From a checkpoint of a small rotation predictor.
Model: 4.46M parameters, 96-pixel images, activation swiglu, patch size [6, 6], depths [2, 5, 5].
Data: trained on photos of plants and fungi (iNaturalist), 90422 training examples, 43.5 epochs.
Rows from block 7 of a small rotation predictor, named by matrix and row number. Rows with one number within an expert belong to one neuron, the router's apart. Each number is 200 + 40 x the weight over its row's rms, rounded and kept within 0 to 999. All counts start at 0.
Before each expert's rows are labels from the 100 images, of 14976, where the router gives the expert most weight on average: "place" is the part of the image that holds the peak. Only what is clearly more common there than usual is listed. The data: photos of plants and fungi (iNaturalist). In brackets: how many of the 100.
# router: router (model.blocks.7.mlp.router.weight, 8x256, trained with AdamW), inputs 0-127
# gate: expert gate (model.blocks.7.mlp.gate, 8x128x256), inputs 0-127
# up: expert up (model.blocks.7.mlp.up, 8x128x256), inputs 0-127
# down: expert down (model.blocks.7.mlp.down, 8x256x128, transposed), outputs 0-127

# expert 1
place: middle left (46)
router.1,242,193,211,207,137,249,221,209,168,174,163,176,107,235,178,221,205,202,128,140,206,149,247,188,191,112,210,267,275,204,155,239,274,176,189,179,215,115,162,179,252,156,156,172,159,167,201,197,169,165,244,225,110,187,183,194,284,221,163,313,187,242,204,221,184,206,183,204,168,293,260,205,188,173,194,182,192,187,131,137,199,197,175,231,221,236,168,154,185,217,146,156,195,231,252,158,188,208,157,133,193,146,237,169,212,203,259,245,263,178,172,159,208,184,186,205,191,316,170,265,213,220,231,261,234,186,164,209
gate.11,135,255,275,211,208,231,163,145,207,193,213,243,232,251,188,148,199,218,171,188,172,169,153,87,113,189,142,233,151,154,188,270,166,175,234,169,179,226,150,204,194,253,208,148,172,141,242,221,155,278,173,163,241,219,273,189,261,254,134,208,163,176,212,206,217,193,140,150,185,144,236,199,243,190,142,201,270,208,228,214,221,113,186,271,213,282,144,257,198,238,200,168,122,194,188,236,225,233,190,169,223,308,178,241,309,235,251,180,194,138,146,193,189,171,222,184,160,181,184,229,201,212,290,266,260,213,158,178
up.11,214,185,133,185,167,129,174,228,195,185,165,157,229,213,153,207,203,202,169,201,193,179,292,325,221,210,282,283,278,253,219,128,212,196,190,135,192,239,259,168,201,160,183,261,219,260,174,208,231,140,205,227,156,182,190,243,103,138,170,224,286,159,176,199,190,147,261,236,213,240,199,237,198,136,220,197,138,194,196,211,160,327,169,178,214,213,194,149,221,202,166,117,265,230,256,154,207,133,275,280,212,168,196,174,144,182,186,249,229,240,244,234,125,263,206,195,197,228,209,147,200,228,117,139,135,194,229,197
down.11,123,213,172,161,228,206,207,186,194,226,213,181,183,212,215,206,226,180,211,222,216,216,230,156,119,247,221,123,219,195,228,198,198,256,309,292,200,203,169,143,99,277,274,190,158,289,188,198,231,206,235,186,193,168,201,230,118,214,229,211,133,237,200,161,175,120,331,142,230,209,141,191,169,192,168,183,207,174,264,170,221,203,201,166,229,173,262,204,205,246,259,184,97,230,190,190,151,121,182,139,184,161,172,199,277,167,150,134,162,204,179,172,261,270,245,201,199,107,207,240,204,291,143,177,164,222,123,182
gate.12,185,157,261,164,267,340,199,219,237,217,208,213,225,240,172,167,209,213,217,171,222,187,199,223,246,193,193,259,203,216,143,262,198,239,206,181,266,244,231,201,240,203,192,274,235,255,244,207,209,174,221,211,271,183,186,181,216,190,160,272,245,220,147,265,227,249,199,204,186,218,235,182,226,221,230,216,261,205,253,182,187,178,160,168,183,170,221,222,155,159,131,156,229,325,207,188,172,160,214,172,241,138,241,250,219,171,174,156,215,188,161,182,251,198,240,153,158,219,195,244,183,232,207,252,132,190,212,154
up.12,204,209,236,149,224,278,160,227,234,191,203,272,213,218,238,163,245,204,161,157,188,209,252,183,205,168,208,278,137,246,175,227,215,128,183,198,244,196,181,173,269,210,216,271,278,224,266,173,200,209,207,238,259,156,260,245,172,163,138,248,255,217,155,215,242,243,201,276,209,212,231,183,265,225,187,276,215,197,237,164,210,179,124,183,199,161,248,126,217,206,211,183,195,185,198,183,233,232,228,196,175,194,227,229,206,204,176,217,169,240,203,204,224,243,170,240,202,174,216,204,176,329,240,167,228,191,194,201
down.12,195,224,214,203,251,211,192,241,248,186,207,156,200,164,170,209,249,109,201,189,181,165,248,192,182,208,225,221,217,129,154,191,206,232,220,320,156,202,229,163,203,231,265,178,93,245,192,201,148,196,244,282,187,248,223,208,200,270,193,209,181,195,210,179,150,180,230,108,176,237,162,219,160,143,142,235,169,199,262,306,169,253,136,205,210,231,230,137,144,178,135,168,202,206,210,257,186,193,135,203,162,158,212,135,188,129,192,211,185,196,160,165,200,282,192,187,126,138,156,258,218,270,211,192,216,204,240,313
gate.13,142,225,262,117,215,231,214,159,234,304,133,146,184,237,245,240,184,141,183,212,185,191,214,267,206,81,215,233,234,174,208,218,147,205,259,171,179,210,234,211,266,163,239,233,226,176,213,197,158,154,175,167,171,126,256,283,239,146,270,264,222,188,258,154,187,217,255,236,124,163,138,219,219,170,233,203,261,136,162,190,234,115,253,226,203,208,210,160,201,203,225,203,159,200,226,260,191,195,257,156,187,136,191,207,115,199,244,211,265,208,205,173,198,203,145,262,211,203,232,209,206,216,219,227,191,185,182,218
up.13,180,200,251,166,214,258,164,204,203,172,156,192,211,196,199,159,226,189,242,229,255,249,157,227,186,153,270,193,214,186,227,255,209,219,223,174,153,163,247,209,218,185,139,229,237,140,264,219,116,128,228,212,161,196,246,231,304,219,200,214,220,210,173,170,238,179,255,188,184,193,167,236,176,192,181,194,293,144,182,156,210,91,219,184,221,197,275,87,197,185,167,145,145,180,182,206,178,245,219,136,183,221,180,262,156,222,211,132,294,248,255,198,201,211,208,232,184,229,172,155,150,122,182,218,212,197,151,212
down.13,150,203,157,197,182,285,131,225,275,203,195,193,218,237,230,261,211,189,188,251,224,169,202,204,237,209,183,166,147,216,217,240,254,186,260,151,199,103,281,237,224,190,257,200,196,214,252,190,237,192,254,137,225,272,224,218,139,190,181,226,208,180,239,94,203,167,202,192,151,210,224,215,203,202,219,241,178,184,205,252,234,172,213,220,207,200,185,218,151,227,189,266,172,137,211,238,240,148,194,234,243,261,195,182,143,177,222,229,140,209,256,220,184,192,127,226,180,260,147,230,243,199,88,130,264,195,194,262
gate.14,221,225,222,230,159,122,270,146,192,226,159,172,167,203,201,175,194,147,182,184,227,199,236,287,216,270,191,143,249,210,220,219,139,200,203,242,189,183,191,165,165,197,296,204,191,202,154,198,148,162,183,186,111,199,233,282,249,230,200,127,226,197,210,143,162,174,216,116,126,176,192,185,127,205,156,171,137,182,104,250,184,166,204,195,277,137,284,172,201,172,232,228,283,167,191,174,177,240,253,258,207,292,170,205,225,131,179,123,221,272,152,184,184,255,225,189,183,226,158,226,141,181,225,162,229,242,238,164
up.14,119,187,264,170,155,234,208,211,199,228,227,251,215,268,254,275,233,247,214,207,162,186,107,173,155,143,174,262,212,175,144,179,223,213,281,214,187,222,149,188,203,128,164,223,225,206,281,187,269,191,236,174,222,151,249,173,154,195,219,262,216,127,224,278,252,195,208,195,323,210,241,208,205,194,211,179,247,190,208,203,223,196,195,245,177,212,113,259,191,230,150,218,170,205,182,233,244,201,169,234,142,156,233,166,194,279,189,217,207,149,215,253,209,216,248,201,155,139,247,228,230,224,197,176,171,232,214,173
down.14,302,241,134,219,128,250,185,156,198,234,196,191,251,207,243,146,158,216,207,156,199,204,155,156,202,176,186,209,244,196,160,149,134,153,164,215,256,219,204,186,244,178,157,228,197,259,154,232,165,211,224,102,184,238,181,190,271,307,233,180,175,241,195,211,261,244,254,207,204,232,163,194,191,232,241,200,209,191,192,238,240,160,192,108,221,235,207,159,158,223,166,191,212,161,139,196,176,248,171,188,164,188,160,191,212,224,222,229,164,240,202,112,242,244,277,138,205,232,201,308,216,156,166,245,220,221,143,201
gate.15,190,180,227,268,190,243,194,127,220,187,232,195,208,196,163,168,188,206,197,184,183,214,218,187,246,187,215,233,229,163,185,180,179,212,232,212,148,177,146,161,237,143,213,246,147,197,196,168,189,158,225,211,186,229,221,208,259,269,236,191,209,236,180,159,215,192,116,180,198,198,259,220,194,159,198,188,188,216,201,137,214,167,203,190,173,262,242,175,176,188,190,209,279,273,224,125,175,210,130,171,227,246,186,197,232,254,263,252,204,283,205,228,176,229,219,282,234,199,174,144,191,190,181,260,218,342,285,136
up.15,157,237,178,160,163,267,233,245,188,240,94,237,187,217,234,209,118,153,233,169,221,205,228,143,215,179,211,176,144,242,224,197,302,269,160,135,176,199,249,263,155,217,225,170,211,232,255,209,143,188,200,241,247,154,156,216,200,203,249,213,215,153,184,191,215,215,271,125,255,173,137,146,215,194,189,187,270,187,238,229,182,211,241,182,258,218,202,198,151,244,218,243,194,157,173,249,188,155,227,300,208,185,217,254,185,206,140,126,258,164,203,154,220,157,174,192,163,257,251,260,171,139,203,176,235,170,177,207
down.15,207,164,202,188,115,172,196,200,283,211,168,131,210,193,212,173,177,221,124,193,249,231,219,200,228,261,185,184,287,152,139,210,218,235,167,180,187,153,217,235,163,174,245,224,147,134,210,127,203,196,160,266,191,198,121,287,207,242,184,189,243,179,244,209,181,164,227,230,269,202,193,152,191,202,275,149,188,198,164,263,234,196,102,211,208,209,176,244,191,217,245,292,126,185,180,196,156,221,190,214,193,204,191,158,198,141,221,193,207,178,192,159,250,182,252,216,195,207,142,149,134,104,171,159,166,180,171,212

# expert 2
place: bottom centre (34)
router.2,187,183,133,195,150,157,224,228,109,227,278,212,251,144,248,220,224,166,224,230,182,167,204,177,240,229,199,161,181,228,141,161,208,184,261,177,162,212,249,189,196,184,202,230,216,222,116,148,219,181,260,247,219,156,172,170,182,232,234,162,174,168,185,145,207,176,268,269,243,263,242,223,210,210,154,222,177,203,219,180,264,195,176,242,182,141,161,174,251,206,148,181,197,227,246,134,175,268,186,258,127,224,240,205,175,206,122,163,176,172,224,175,229,177,183,205,219,187,319,204,198,177,162,146,227,205,261,234
gate.11,158,143,225,208,184,184,174,211,172,178,213,242,237,238,163,192,190,135,242,248,224,204,173,226,314,233,133,160,210,235,188,220,216,206,285,219,207,184,141,212,207,254,218,240,142,134,192,184,219,151,159,187,192,280,178,193,196,132,217,214,271,162,226,234,200,256,243,204,226,206,225,102,149,171,168,255,155,147,199,215,195,249,234,160,168,181,212,165,167,236,172,312,173,151,236,171,161,226,178,152,200,241,156,241,226,127,274,188,168,200,192,277,223,289,198,190,228,174,217,177,257,135,204,113,200,188,194,254
up.11,239,263,178,197,242,204,216,183,213,207,196,161,154,145,250,221,195,262,153,162,168,201,237,169,96,145,266,242,189,172,206,177,200,185,115,171,200,215,250,179,196,130,167,155,242,243,211,222,190,241,260,219,226,142,220,210,194,273,190,179,153,251,185,173,195,137,149,199,182,187,186,287,254,233,222,144,245,253,190,213,193,145,181,233,208,217,200,248,228,169,233,69,234,261,181,222,241,156,223,267,169,178,231,151,181,288,113,231,222,200,203,136,166,114,209,213,159,221,189,230,158,254,198,281,216,213,220,152
down.11,179,170,282,184,232,172,214,185,201,204,154,197,204,266,166,201,207,211,131,181,166,141,260,164,219,224,178,260,225,234,190,171,170,195,179,159,210,126,111,219,153,228,209,140,212,208,202,162,177,241,182,226,179,235,226,221,164,184,182,156,138,181,195,253,179,134,210,217,248,123,182,179,218,168,214,169,181,226,181,259,289,218,122,230,253,210,263,217,246,193,173,283,277,243,182,211,269,173,201,216,184,206,205,216,220,232,244,135,195,198,267,251,113,188,255,221,188,174,171,213,161,220,216,216,147,178,97,270
gate.12,224,224,165,293,169,343,201,118,259,155,224,230,207,199,176,171,239,193,210,209,176,152,278,175,152,158,151,127,247,199,209,196,144,195,196,165,260,205,253,208,198,158,181,202,145,211,197,198,235,231,238,202,236,200,197,213,194,175,228,167,205,187,236,195,179,135,244,250,184,156,171,157,163,240,153,270,241,172,146,123,225,164,230,177,149,219,270,270,191,232,202,200,174,236,248,250,132,208,157,256,196,197,233,262,199,158,222,207,217,203,225,190,253,142,271,179,196,270,167,161,159,148,184,255,234,246,202,245
up.12,171,180,213,129,198,67,184,301,130,282,171,198,159,196,195,215,215,178,193,168,209,246,155,225,237,256,256,266,135,183,158,222,202,210,200,231,136,181,81,159,208,237,219,202,246,195,211,205,175,175,173,188,181,264,205,187,216,215,157,186,189,162,183,220,195,238,120,160,204,215,273,257,239,181,228,169,158,232,226,273,150,209,200,236,232,182,141,179,206,187,192,147,223,187,135,147,254,191,242,107,194,195,156,149,222,212,192,193,210,177,192,193,160,277,160,242,206,134,250,237,207,234,207,123,153,158,236,188
down.12,174,188,207,268,177,271,280,233,286,199,281,244,178,143,256,216,236,192,180,150,196,277,111,144,216,254,200,155,221,252,183,208,288,204,240,205,171,247,240,162,139,182,251,183,215,207,249,254,229,252,206,229,175,197,149,227,197,242,223,187,202,160,206,144,288,237,156,179,211,234,143,170,213,200,183,187,186,211,217,168,153,175,146,185,202,191,205,174,141,230,208,118,186,167,194,182,204,227,170,185,237,99,172,155,222,125,220,146,253,289,211,183,217,169,223,227,248,197,230,206,194,295,196,218,185,255,191,214
gate.13,198,211,155,210,249,284,181,279,142,236,195,162,223,245,189,176,252,171,192,204,192,186,236,242,178,221,194,223,114,184,235,171,240,219,170,242,259,197,213,165,175,280,216,155,190,210,240,149,213,135,164,142,93,198,202,156,129,178,154,218,172,230,181,197,195,174,238,157,130,191,175,195,203,176,240,109,206,245,262,264,239,185,247,262,189,143,138,213,184,175,187,214,198,154,201,204,223,168,195,206,201,264,229,169,237,243,283,245,159,274,254,199,190,192,245,196,192,219,242,184,131,196,201,195,163,222,189,215
up.13,205,219,164,251,171,270,224,279,173,212,198,206,197,222,201,209,237,192,191,171,205,173,215,214,172,180,240,236,187,179,213,187,185,160,170,268,237,250,274,177,200,304,173,181,207,212,260,173,226,164,121,141,154,235,204,170,183,193,148,246,182,180,179,162,187,185,191,180,201,183,198,169,213,198,266,141,203,185,275,242,211,169,251,229,174,162,110,180,172,119,238,235,181,185,178,260,221,162,204,185,215,274,237,153,193,241,281,184,141,289,246,179,167,216,248,153,179,244,189,172,144,210,194,198,181,221,206,257
down.13,204,194,239,185,239,153,265,159,317,230,251,170,186,158,138,181,194,170,188,248,174,218,159,221,183,174,199,241,113,207,103,122,243,183,223,220,252,218,185,146,240,226,186,174,225,256,261,210,213,195,231,154,240,253,136,178,160,198,191,223,216,252,197,137,220,138,200,162,96,222,272,225,176,136,215,206,187,239,125,238,164,194,232,188,185,183,151,138,226,216,200,290,167,238,193,180,219,291,183,198,225,207,259,211,199,181,200,210,256,229,199,253,167,227,196,217,151,265,230,219,153,235,225,216,197,231,195,167
gate.14,178,216,253,117,182,204,139,221,201,215,138,169,225,175,237,224,237,211,197,188,171,188,206,246,224,176,233,187,301,187,205,260,101,149,198,143,220,233,155,221,223,222,229,172,180,222,281,194,246,179,154,149,267,219,203,134,170,238,203,146,185,197,280,153,177,127,148,221,176,151,228,189,118,203,217,157,192,241,215,193,156,140,215,245,211,172,219,229,243,185,139,235,266,185,183,220,213,173,237,261,197,191,105,238,193,130,147,210,193,169,192,255,188,233,216,189,222,218,200,152,186,203,224,167,211,143,255,261
up.14,89,193,204,237,215,170,234,220,216,172,251,182,188,155,165,181,205,150,163,271,259,251,156,193,130,246,209,155,132,268,187,236,145,243,153,268,205,224,171,155,245,224,206,227,142,105,188,238,190,176,178,189,201,198,277,195,261,182,216,284,142,228,137,190,177,302,235,180,89,232,196,201,282,173,159,216,234,179,183,150,235,255,184,220,214,254,260,183,208,177,224,209,174,190,151,267,183,139,238,164,194,130,268,224,148,212,276,187,201,159,229,167,255,191,224,201,178,171,233,195,218,213,194,265,223,212,198,175
down.14,204,211,266,170,218,186,270,219,162,168,171,231,209,165,220,208,228,212,141,225,150,223,148,305,168,192,233,239,223,183,259,211,226,219,212,118,130,200,205,240,201,152,228,224,173,203,254,190,245,167,167,196,191,210,220,151,229,214,268,138,209,225,207,232,195,162,222,172,218,192,249,210,223,202,225,211,176,176,138,155,158,198,145,181,184,220,229,212,150,216,248,158,225,133,246,220,136,90,254,197,224,236,189,194,228,233,175,248,226,244,221,137,165,202,144,211,226,225,172,240,220,239,211,216,184,203,271,260
gate.15,217,182,221,247,201,193,105,169,216,203,271,185,205,143,244,199,122,195,259,216,237,200,196,196,207,134,210,208,286,171,236,152,147,165,224,193,222,202,234,198,198,136,157,211,236,192,224,236,141,169,198,176,223,215,190,238,193,297,182,155,208,197,132,277,244,213,202,150,154,299,177,207,220,160,150,248,208,124,309,206,176,197,202,172,194,210,200,216,201,230,186,187,152,219,200,192,153,195,174,183,226,229,230,242,251,214,270,212,174,118,206,219,203,190,197,209,218,195,203,201,247,186,201,272,181,211,163,200
up.15,251,227,226,188,205,234,163,233,133,223,154,247,171,218,261,220,151,245,129,190,140,210,221,178,274,140,291,188,311,198,176,205,198,243,272,173,142,170,210,218,165,137,222,235,186,219,185,232,217,207,204,219,255,209,241,161,208,243,194,168,163,246,212,211,178,191,152,179,209,167,220,295,217,220,143,162,189,187,168,180,134,202,216,125,238,147,201,163,246,96,226,192,168,208,241,266,240,154,194,229,268,166,235,226,174,216,233,218,220,233,232,235,121,221,132,272,260,232,203,208,201,178,176,180,192,101,210,237
down.15,199,226,208,172,181,224,163,179,152,226,186,226,176,199,218,253,206,147,228,211,209,245,122,116,176,181,101,175,266,149,211,94,233,187,198,219,218,249,239,277,238,289,83,184,194,198,199,221,204,157,229,263,177,229,236,160,213,177,149,195,208,182,264,104,139,219,145,149,177,117,123,182,247,228,255,142,196,220,138,213,212,186,170,159,137,214,185,220,201,174,148,184,198,140,229,139,143,189,196,223,185,234,125,189,263,255,196,180,202,256,182,170,277,183,193,243,220,144,206,234,202,225,191,230,203,141,236,247

# expert 3
place: middle right (34)
router.3,160,186,156,206,216,229,200,144,232,233,127,223,259,217,209,282,229,257,168,166,161,174,163,223,188,238,177,196,192,167,234,184,236,167,215,163,207,142,289,151,243,221,216,222,180,223,184,193,136,169,251,242,146,231,155,185,175,162,219,202,224,215,215,88,219,278,213,210,282,214,157,193,194,162,286,230,152,147,268,237,173,255,196,143,215,193,220,280,142,208,224,226,260,240,232,194,173,198,132,217,223,231,158,242,191,163,226,192,146,250,196,172,264,252,174,147,210,228,107,155,190,221,226,199,191,158,185,172
gate.11,222,230,197,149,175,221,184,257,221,257,153,171,129,168,235,209,247,232,213,170,187,226,158,162,241,211,158,239,207,157,208,170,271,235,224,244,213,104,252,226,254,163,198,241,234,197,159,183,181,237,241,221,273,238,260,249,226,176,219,191,173,107,204,186,127,229,209,188,164,254,193,189,220,192,187,228,213,216,223,211,191,253,170,200,221,267,151,245,214,192,259,241,235,206,206,210,196,254,200,136,235,161,175,189,216,237,143,203,217,146,223,149,165,199,180,250,217,242,269,157,188,222,232,241,201,206,238,177
up.11,175,164,248,220,198,162,216,160,190,175,277,194,230,170,158,180,153,162,168,198,195,184,229,214,163,217,265,208,176,214,211,269,166,231,155,161,176,230,157,185,172,226,174,171,202,164,162,210,213,82,219,175,174,192,199,160,198,258,206,207,183,269,135,186,260,191,193,208,211,171,207,242,110,221,201,186,193,219,161,236,184,197,226,228,180,160,223,135,209,195,152,140,237,154,210,219,177,124,187,282,168,256,215,226,199,211,257,216,145,177,240,212,176,165,189,205,200,161,172,277,176,172,168,192,190,207,163,224
down.11,177,202,230,189,201,190,204,179,193,207,137,204,225,201,227,188,176,210,145,102,212,199,144,185,287,202,152,228,254,165,122,258,210,212,186,119,192,120,254,174,178,274,234,296,175,234,205,272,209,127,228,112,205,187,188,193,245,202,219,261,162,187,160,117,234,258,197,160,163,218,177,229,152,179,136,198,204,197,173,166,280,168,190,222,239,231,260,179,187,197,262,209,223,171,208,153,232,94,154,219,184,265,265,207,208,197,215,237,201,143,219,145,246,230,163,233,227,267,226,167,179,184,189,213,220,261,174,189
gate.12,243,299,167,205,199,224,128,133,164,201,176,172,157,189,224,221,210,304,199,202,180,177,284,175,181,229,191,268,110,218,152,270,225,184,209,204,211,95,173,279,182,154,191,266,168,219,233,252,193,168,179,188,165,199,203,217,219,133,267,163,206,222,162,207,242,189,174,180,214,127,162,222,186,224,267,240,189,199,169,174,239,233,211,217,223,208,174,192,182,239,241,211,114,154,244,224,195,198,200,177,216,209,149,183,257,218,193,142,206,164,181,175,137,105,189,180,272,226,201,175,174,168,138,140,213,222,172,222
up.12,194,269,158,226,211,180,104,202,190,238,189,193,187,226,192,223,257,283,215,247,178,210,208,164,126,191,254,216,139,213,253,275,245,211,213,187,123,135,143,193,207,175,256,165,138,212,209,266,169,175,213,193,153,187,204,196,202,222,227,189,185,209,116,218,213,142,185,196,232,174,224,222,176,211,289,209,178,196,145,144,244,204,194,255,201,166,216,207,166,213,272,234,167,154,222,204,201,164,217,182,146,266,237,199,264,217,208,210,203,178,197,162,146,180,155,220,232,181,214,210,209,175,167,161,215,265,186,327
down.12,180,183,199,167,232,184,142,167,148,296,197,143,171,216,216,196,208,204,207,201,206,179,232,270,243,194,232,189,90,264,213,163,188,237,218,215,152,158,189,212,192,206,246,126,173,171,176,230,152,217,178,212,285,131,142,216,241,143,187,144,267,155,163,189,285,193,167,175,180,222,130,207,158,206,223,264,172,212,151,190,167,230,179,197,177,222,166,239,238,147,187,240,188,242,126,248,200,198,143,263,173,202,228,130,207,140,134,235,191,212,246,216,174,205,182,223,171,170,294,201,152,228,244,190,186,169,154,193
gate.13,154,204,214,157,241,287,231,139,204,163,212,226,191,293,233,223,184,196,199,198,251,226,159,179,229,244,157,172,222,241,194,214,201,218,230,192,258,214,206,181,175,235,271,230,211,249,187,162,275,181,196,237,83,212,117,142,188,187,135,181,225,240,245,158,250,198,143,229,196,175,259,199,193,143,248,156,254,254,200,146,172,106,153,222,197,208,236,247,177,275,223,173,225,194,175,191,176,275,190,250,244,159,158,182,150,143,233,269,238,189,137,161,196,231,205,264,156,213,224,139,224,240,274,172,194,220,247,182
up.13,155,195,202,142,254,248,246,154,195,168,176,251,197,268,220,245,162,178,226,174,230,187,182,149,197,260,152,207,171,211,163,208,218,210,270,235,264,232,168,200,160,205,246,250,180,230,178,181,294,210,225,234,89,205,134,133,194,192,149,170,220,268,222,176,240,205,143,208,218,163,278,241,172,156,266,168,277,262,185,169,156,109,164,254,249,188,216,211,205,254,211,158,198,209,194,185,183,288,168,239,222,164,187,198,145,145,257,275,207,190,161,167,230,258,212,263,177,168,242,131,221,255,287,149,163,260,216,174
down.13,155,198,168,200,204,204,255,228,213,227,178,165,242,202,193,238,220,238,141,240,137,148,157,214,263,197,155,161,176,172,168,290,170,244,152,183,193,192,182,255,174,241,228,232,216,144,170,194,272,189,130,144,184,209,261,148,175,119,202,229,187,192,205,215,226,207,155,209,274,135,225,173,281,194,200,207,194,251,193,217,256,244,215,195,230,185,206,169,200,178,192,189,233,154,193,227,131,193,212,240,254,323,194,148,158,154,199,138,203,216,182,160,188,131,185,218,196,222,230,262,269,166,163,138,213,214,104,199
gate.14,193,188,134,200,163,249,207,236,172,183,240,249,193,228,210,193,213,289,263,208,169,126,169,181,115,273,175,149,218,183,119,198,189,200,127,163,152,196,143,164,187,197,211,130,215,222,199,201,204,218,187,215,264,153,236,228,207,156,184,199,94,182,159,199,265,201,246,212,180,280,186,225,241,188,258,154,213,169,170,238,252,184,121,190,157,222,153,181,211,196,168,220,257,201,163,143,233,258,207,221,151,217,229,201,183,151,254,229,218,206,270,228,138,240,170,227,137,215,234,146,184,140,222,189,190,256,189,192
up.14,213,204,261,186,212,215,183,257,154,215,231,260,245,167,245,227,207,199,201,251,202,292,204,254,226,156,190,212,291,232,250,105,226,193,269,215,293,236,248,217,176,193,148,252,190,174,148,181,206,152,236,148,237,186,135,149,209,308,192,256,165,158,216,208,222,206,189,149,213,129,167,250,218,230,186,209,75,177,200,123,174,217,213,201,274,203,219,189,227,238,258,202,182,209,268,218,197,81,191,219,234,150,218,172,213,156,240,142,166,150,148,235,215,188,207,267,265,206,222,232,246,237,141,215,121,148,224,193
down.14,143,138,174,192,210,142,203,258,144,171,129,197,216,121,160,210,154,223,126,187,269,262,240,172,192,209,217,223,215,223,206,182,260,228,256,200,138,159,168,148,254,224,168,216,214,173,155,189,179,209,172,184,253,127,243,200,273,215,167,199,99,185,214,230,175,172,195,224,150,214,175,225,185,136,184,184,133,267,213,124,275,209,201,185,142,210,166,202,193,204,217,202,251,155,218,142,217,122,205,186,214,206,114,205,236,199,225,175,210,229,244,190,153,200,244,148,227,232,173,157,215,178,150,200,205,258,168,202
gate.15,203,241,208,265,222,113,231,132,209,189,247,224,218,223,198,236,236,201,246,208,274,218,197,153,197,234,179,156,198,267,208,240,174,253,159,141,159,167,256,219,218,200,181,217,161,187,185,159,133,161,166,206,189,256,150,195,182,177,153,254,253,165,138,192,198,209,253,233,253,190,239,158,152,219,237,175,173,272,123,230,231,219,198,194,235,176,326,208,193,263,178,171,255,216,161,133,165,222,280,201,208,152,272,222,226,185,239,179,202,212,223,145,173,256,209,171,212,214,171,198,163,238,205,246,207,153,222,218
up.15,217,207,231,250,190,97,217,128,177,209,280,218,234,206,201,242,226,213,230,237,255,249,189,174,154,238,194,151,189,272,208,244,183,254,197,142,195,137,249,226,246,192,146,223,167,201,182,159,142,166,170,187,182,260,177,211,165,188,191,239,252,149,151,174,176,229,248,231,257,226,241,127,190,188,228,179,210,252,100,230,218,225,222,183,201,192,294,245,181,289,176,180,271,232,174,157,168,220,280,205,211,170,280,199,247,166,231,173,197,214,213,156,151,212,209,165,180,220,208,183,172,257,194,231,204,127,236,254
down.15,157,186,243,206,209,244,205,280,177,183,221,266,191,163,228,150,196,217,178,252,223,155,220,172,176,223,158,205,105,275,216,197,250,208,191,246,220,268,260,116,189,209,282,231,173,173,183,276,126,238,218,164,208,157,180,270,218,186,239,140,216,124,188,225,186,216,235,165,219,185,188,206,171,186,217,172,229,174,182,275,203,194,269,186,228,148,240,214,237,191,188,262,157,197,227,230,164,257,240,196,209,213,232,182,161,138,257,257,278,231,251,205,198,231,158,244,249,212,165,169,246,223,251,254,204,182,161,245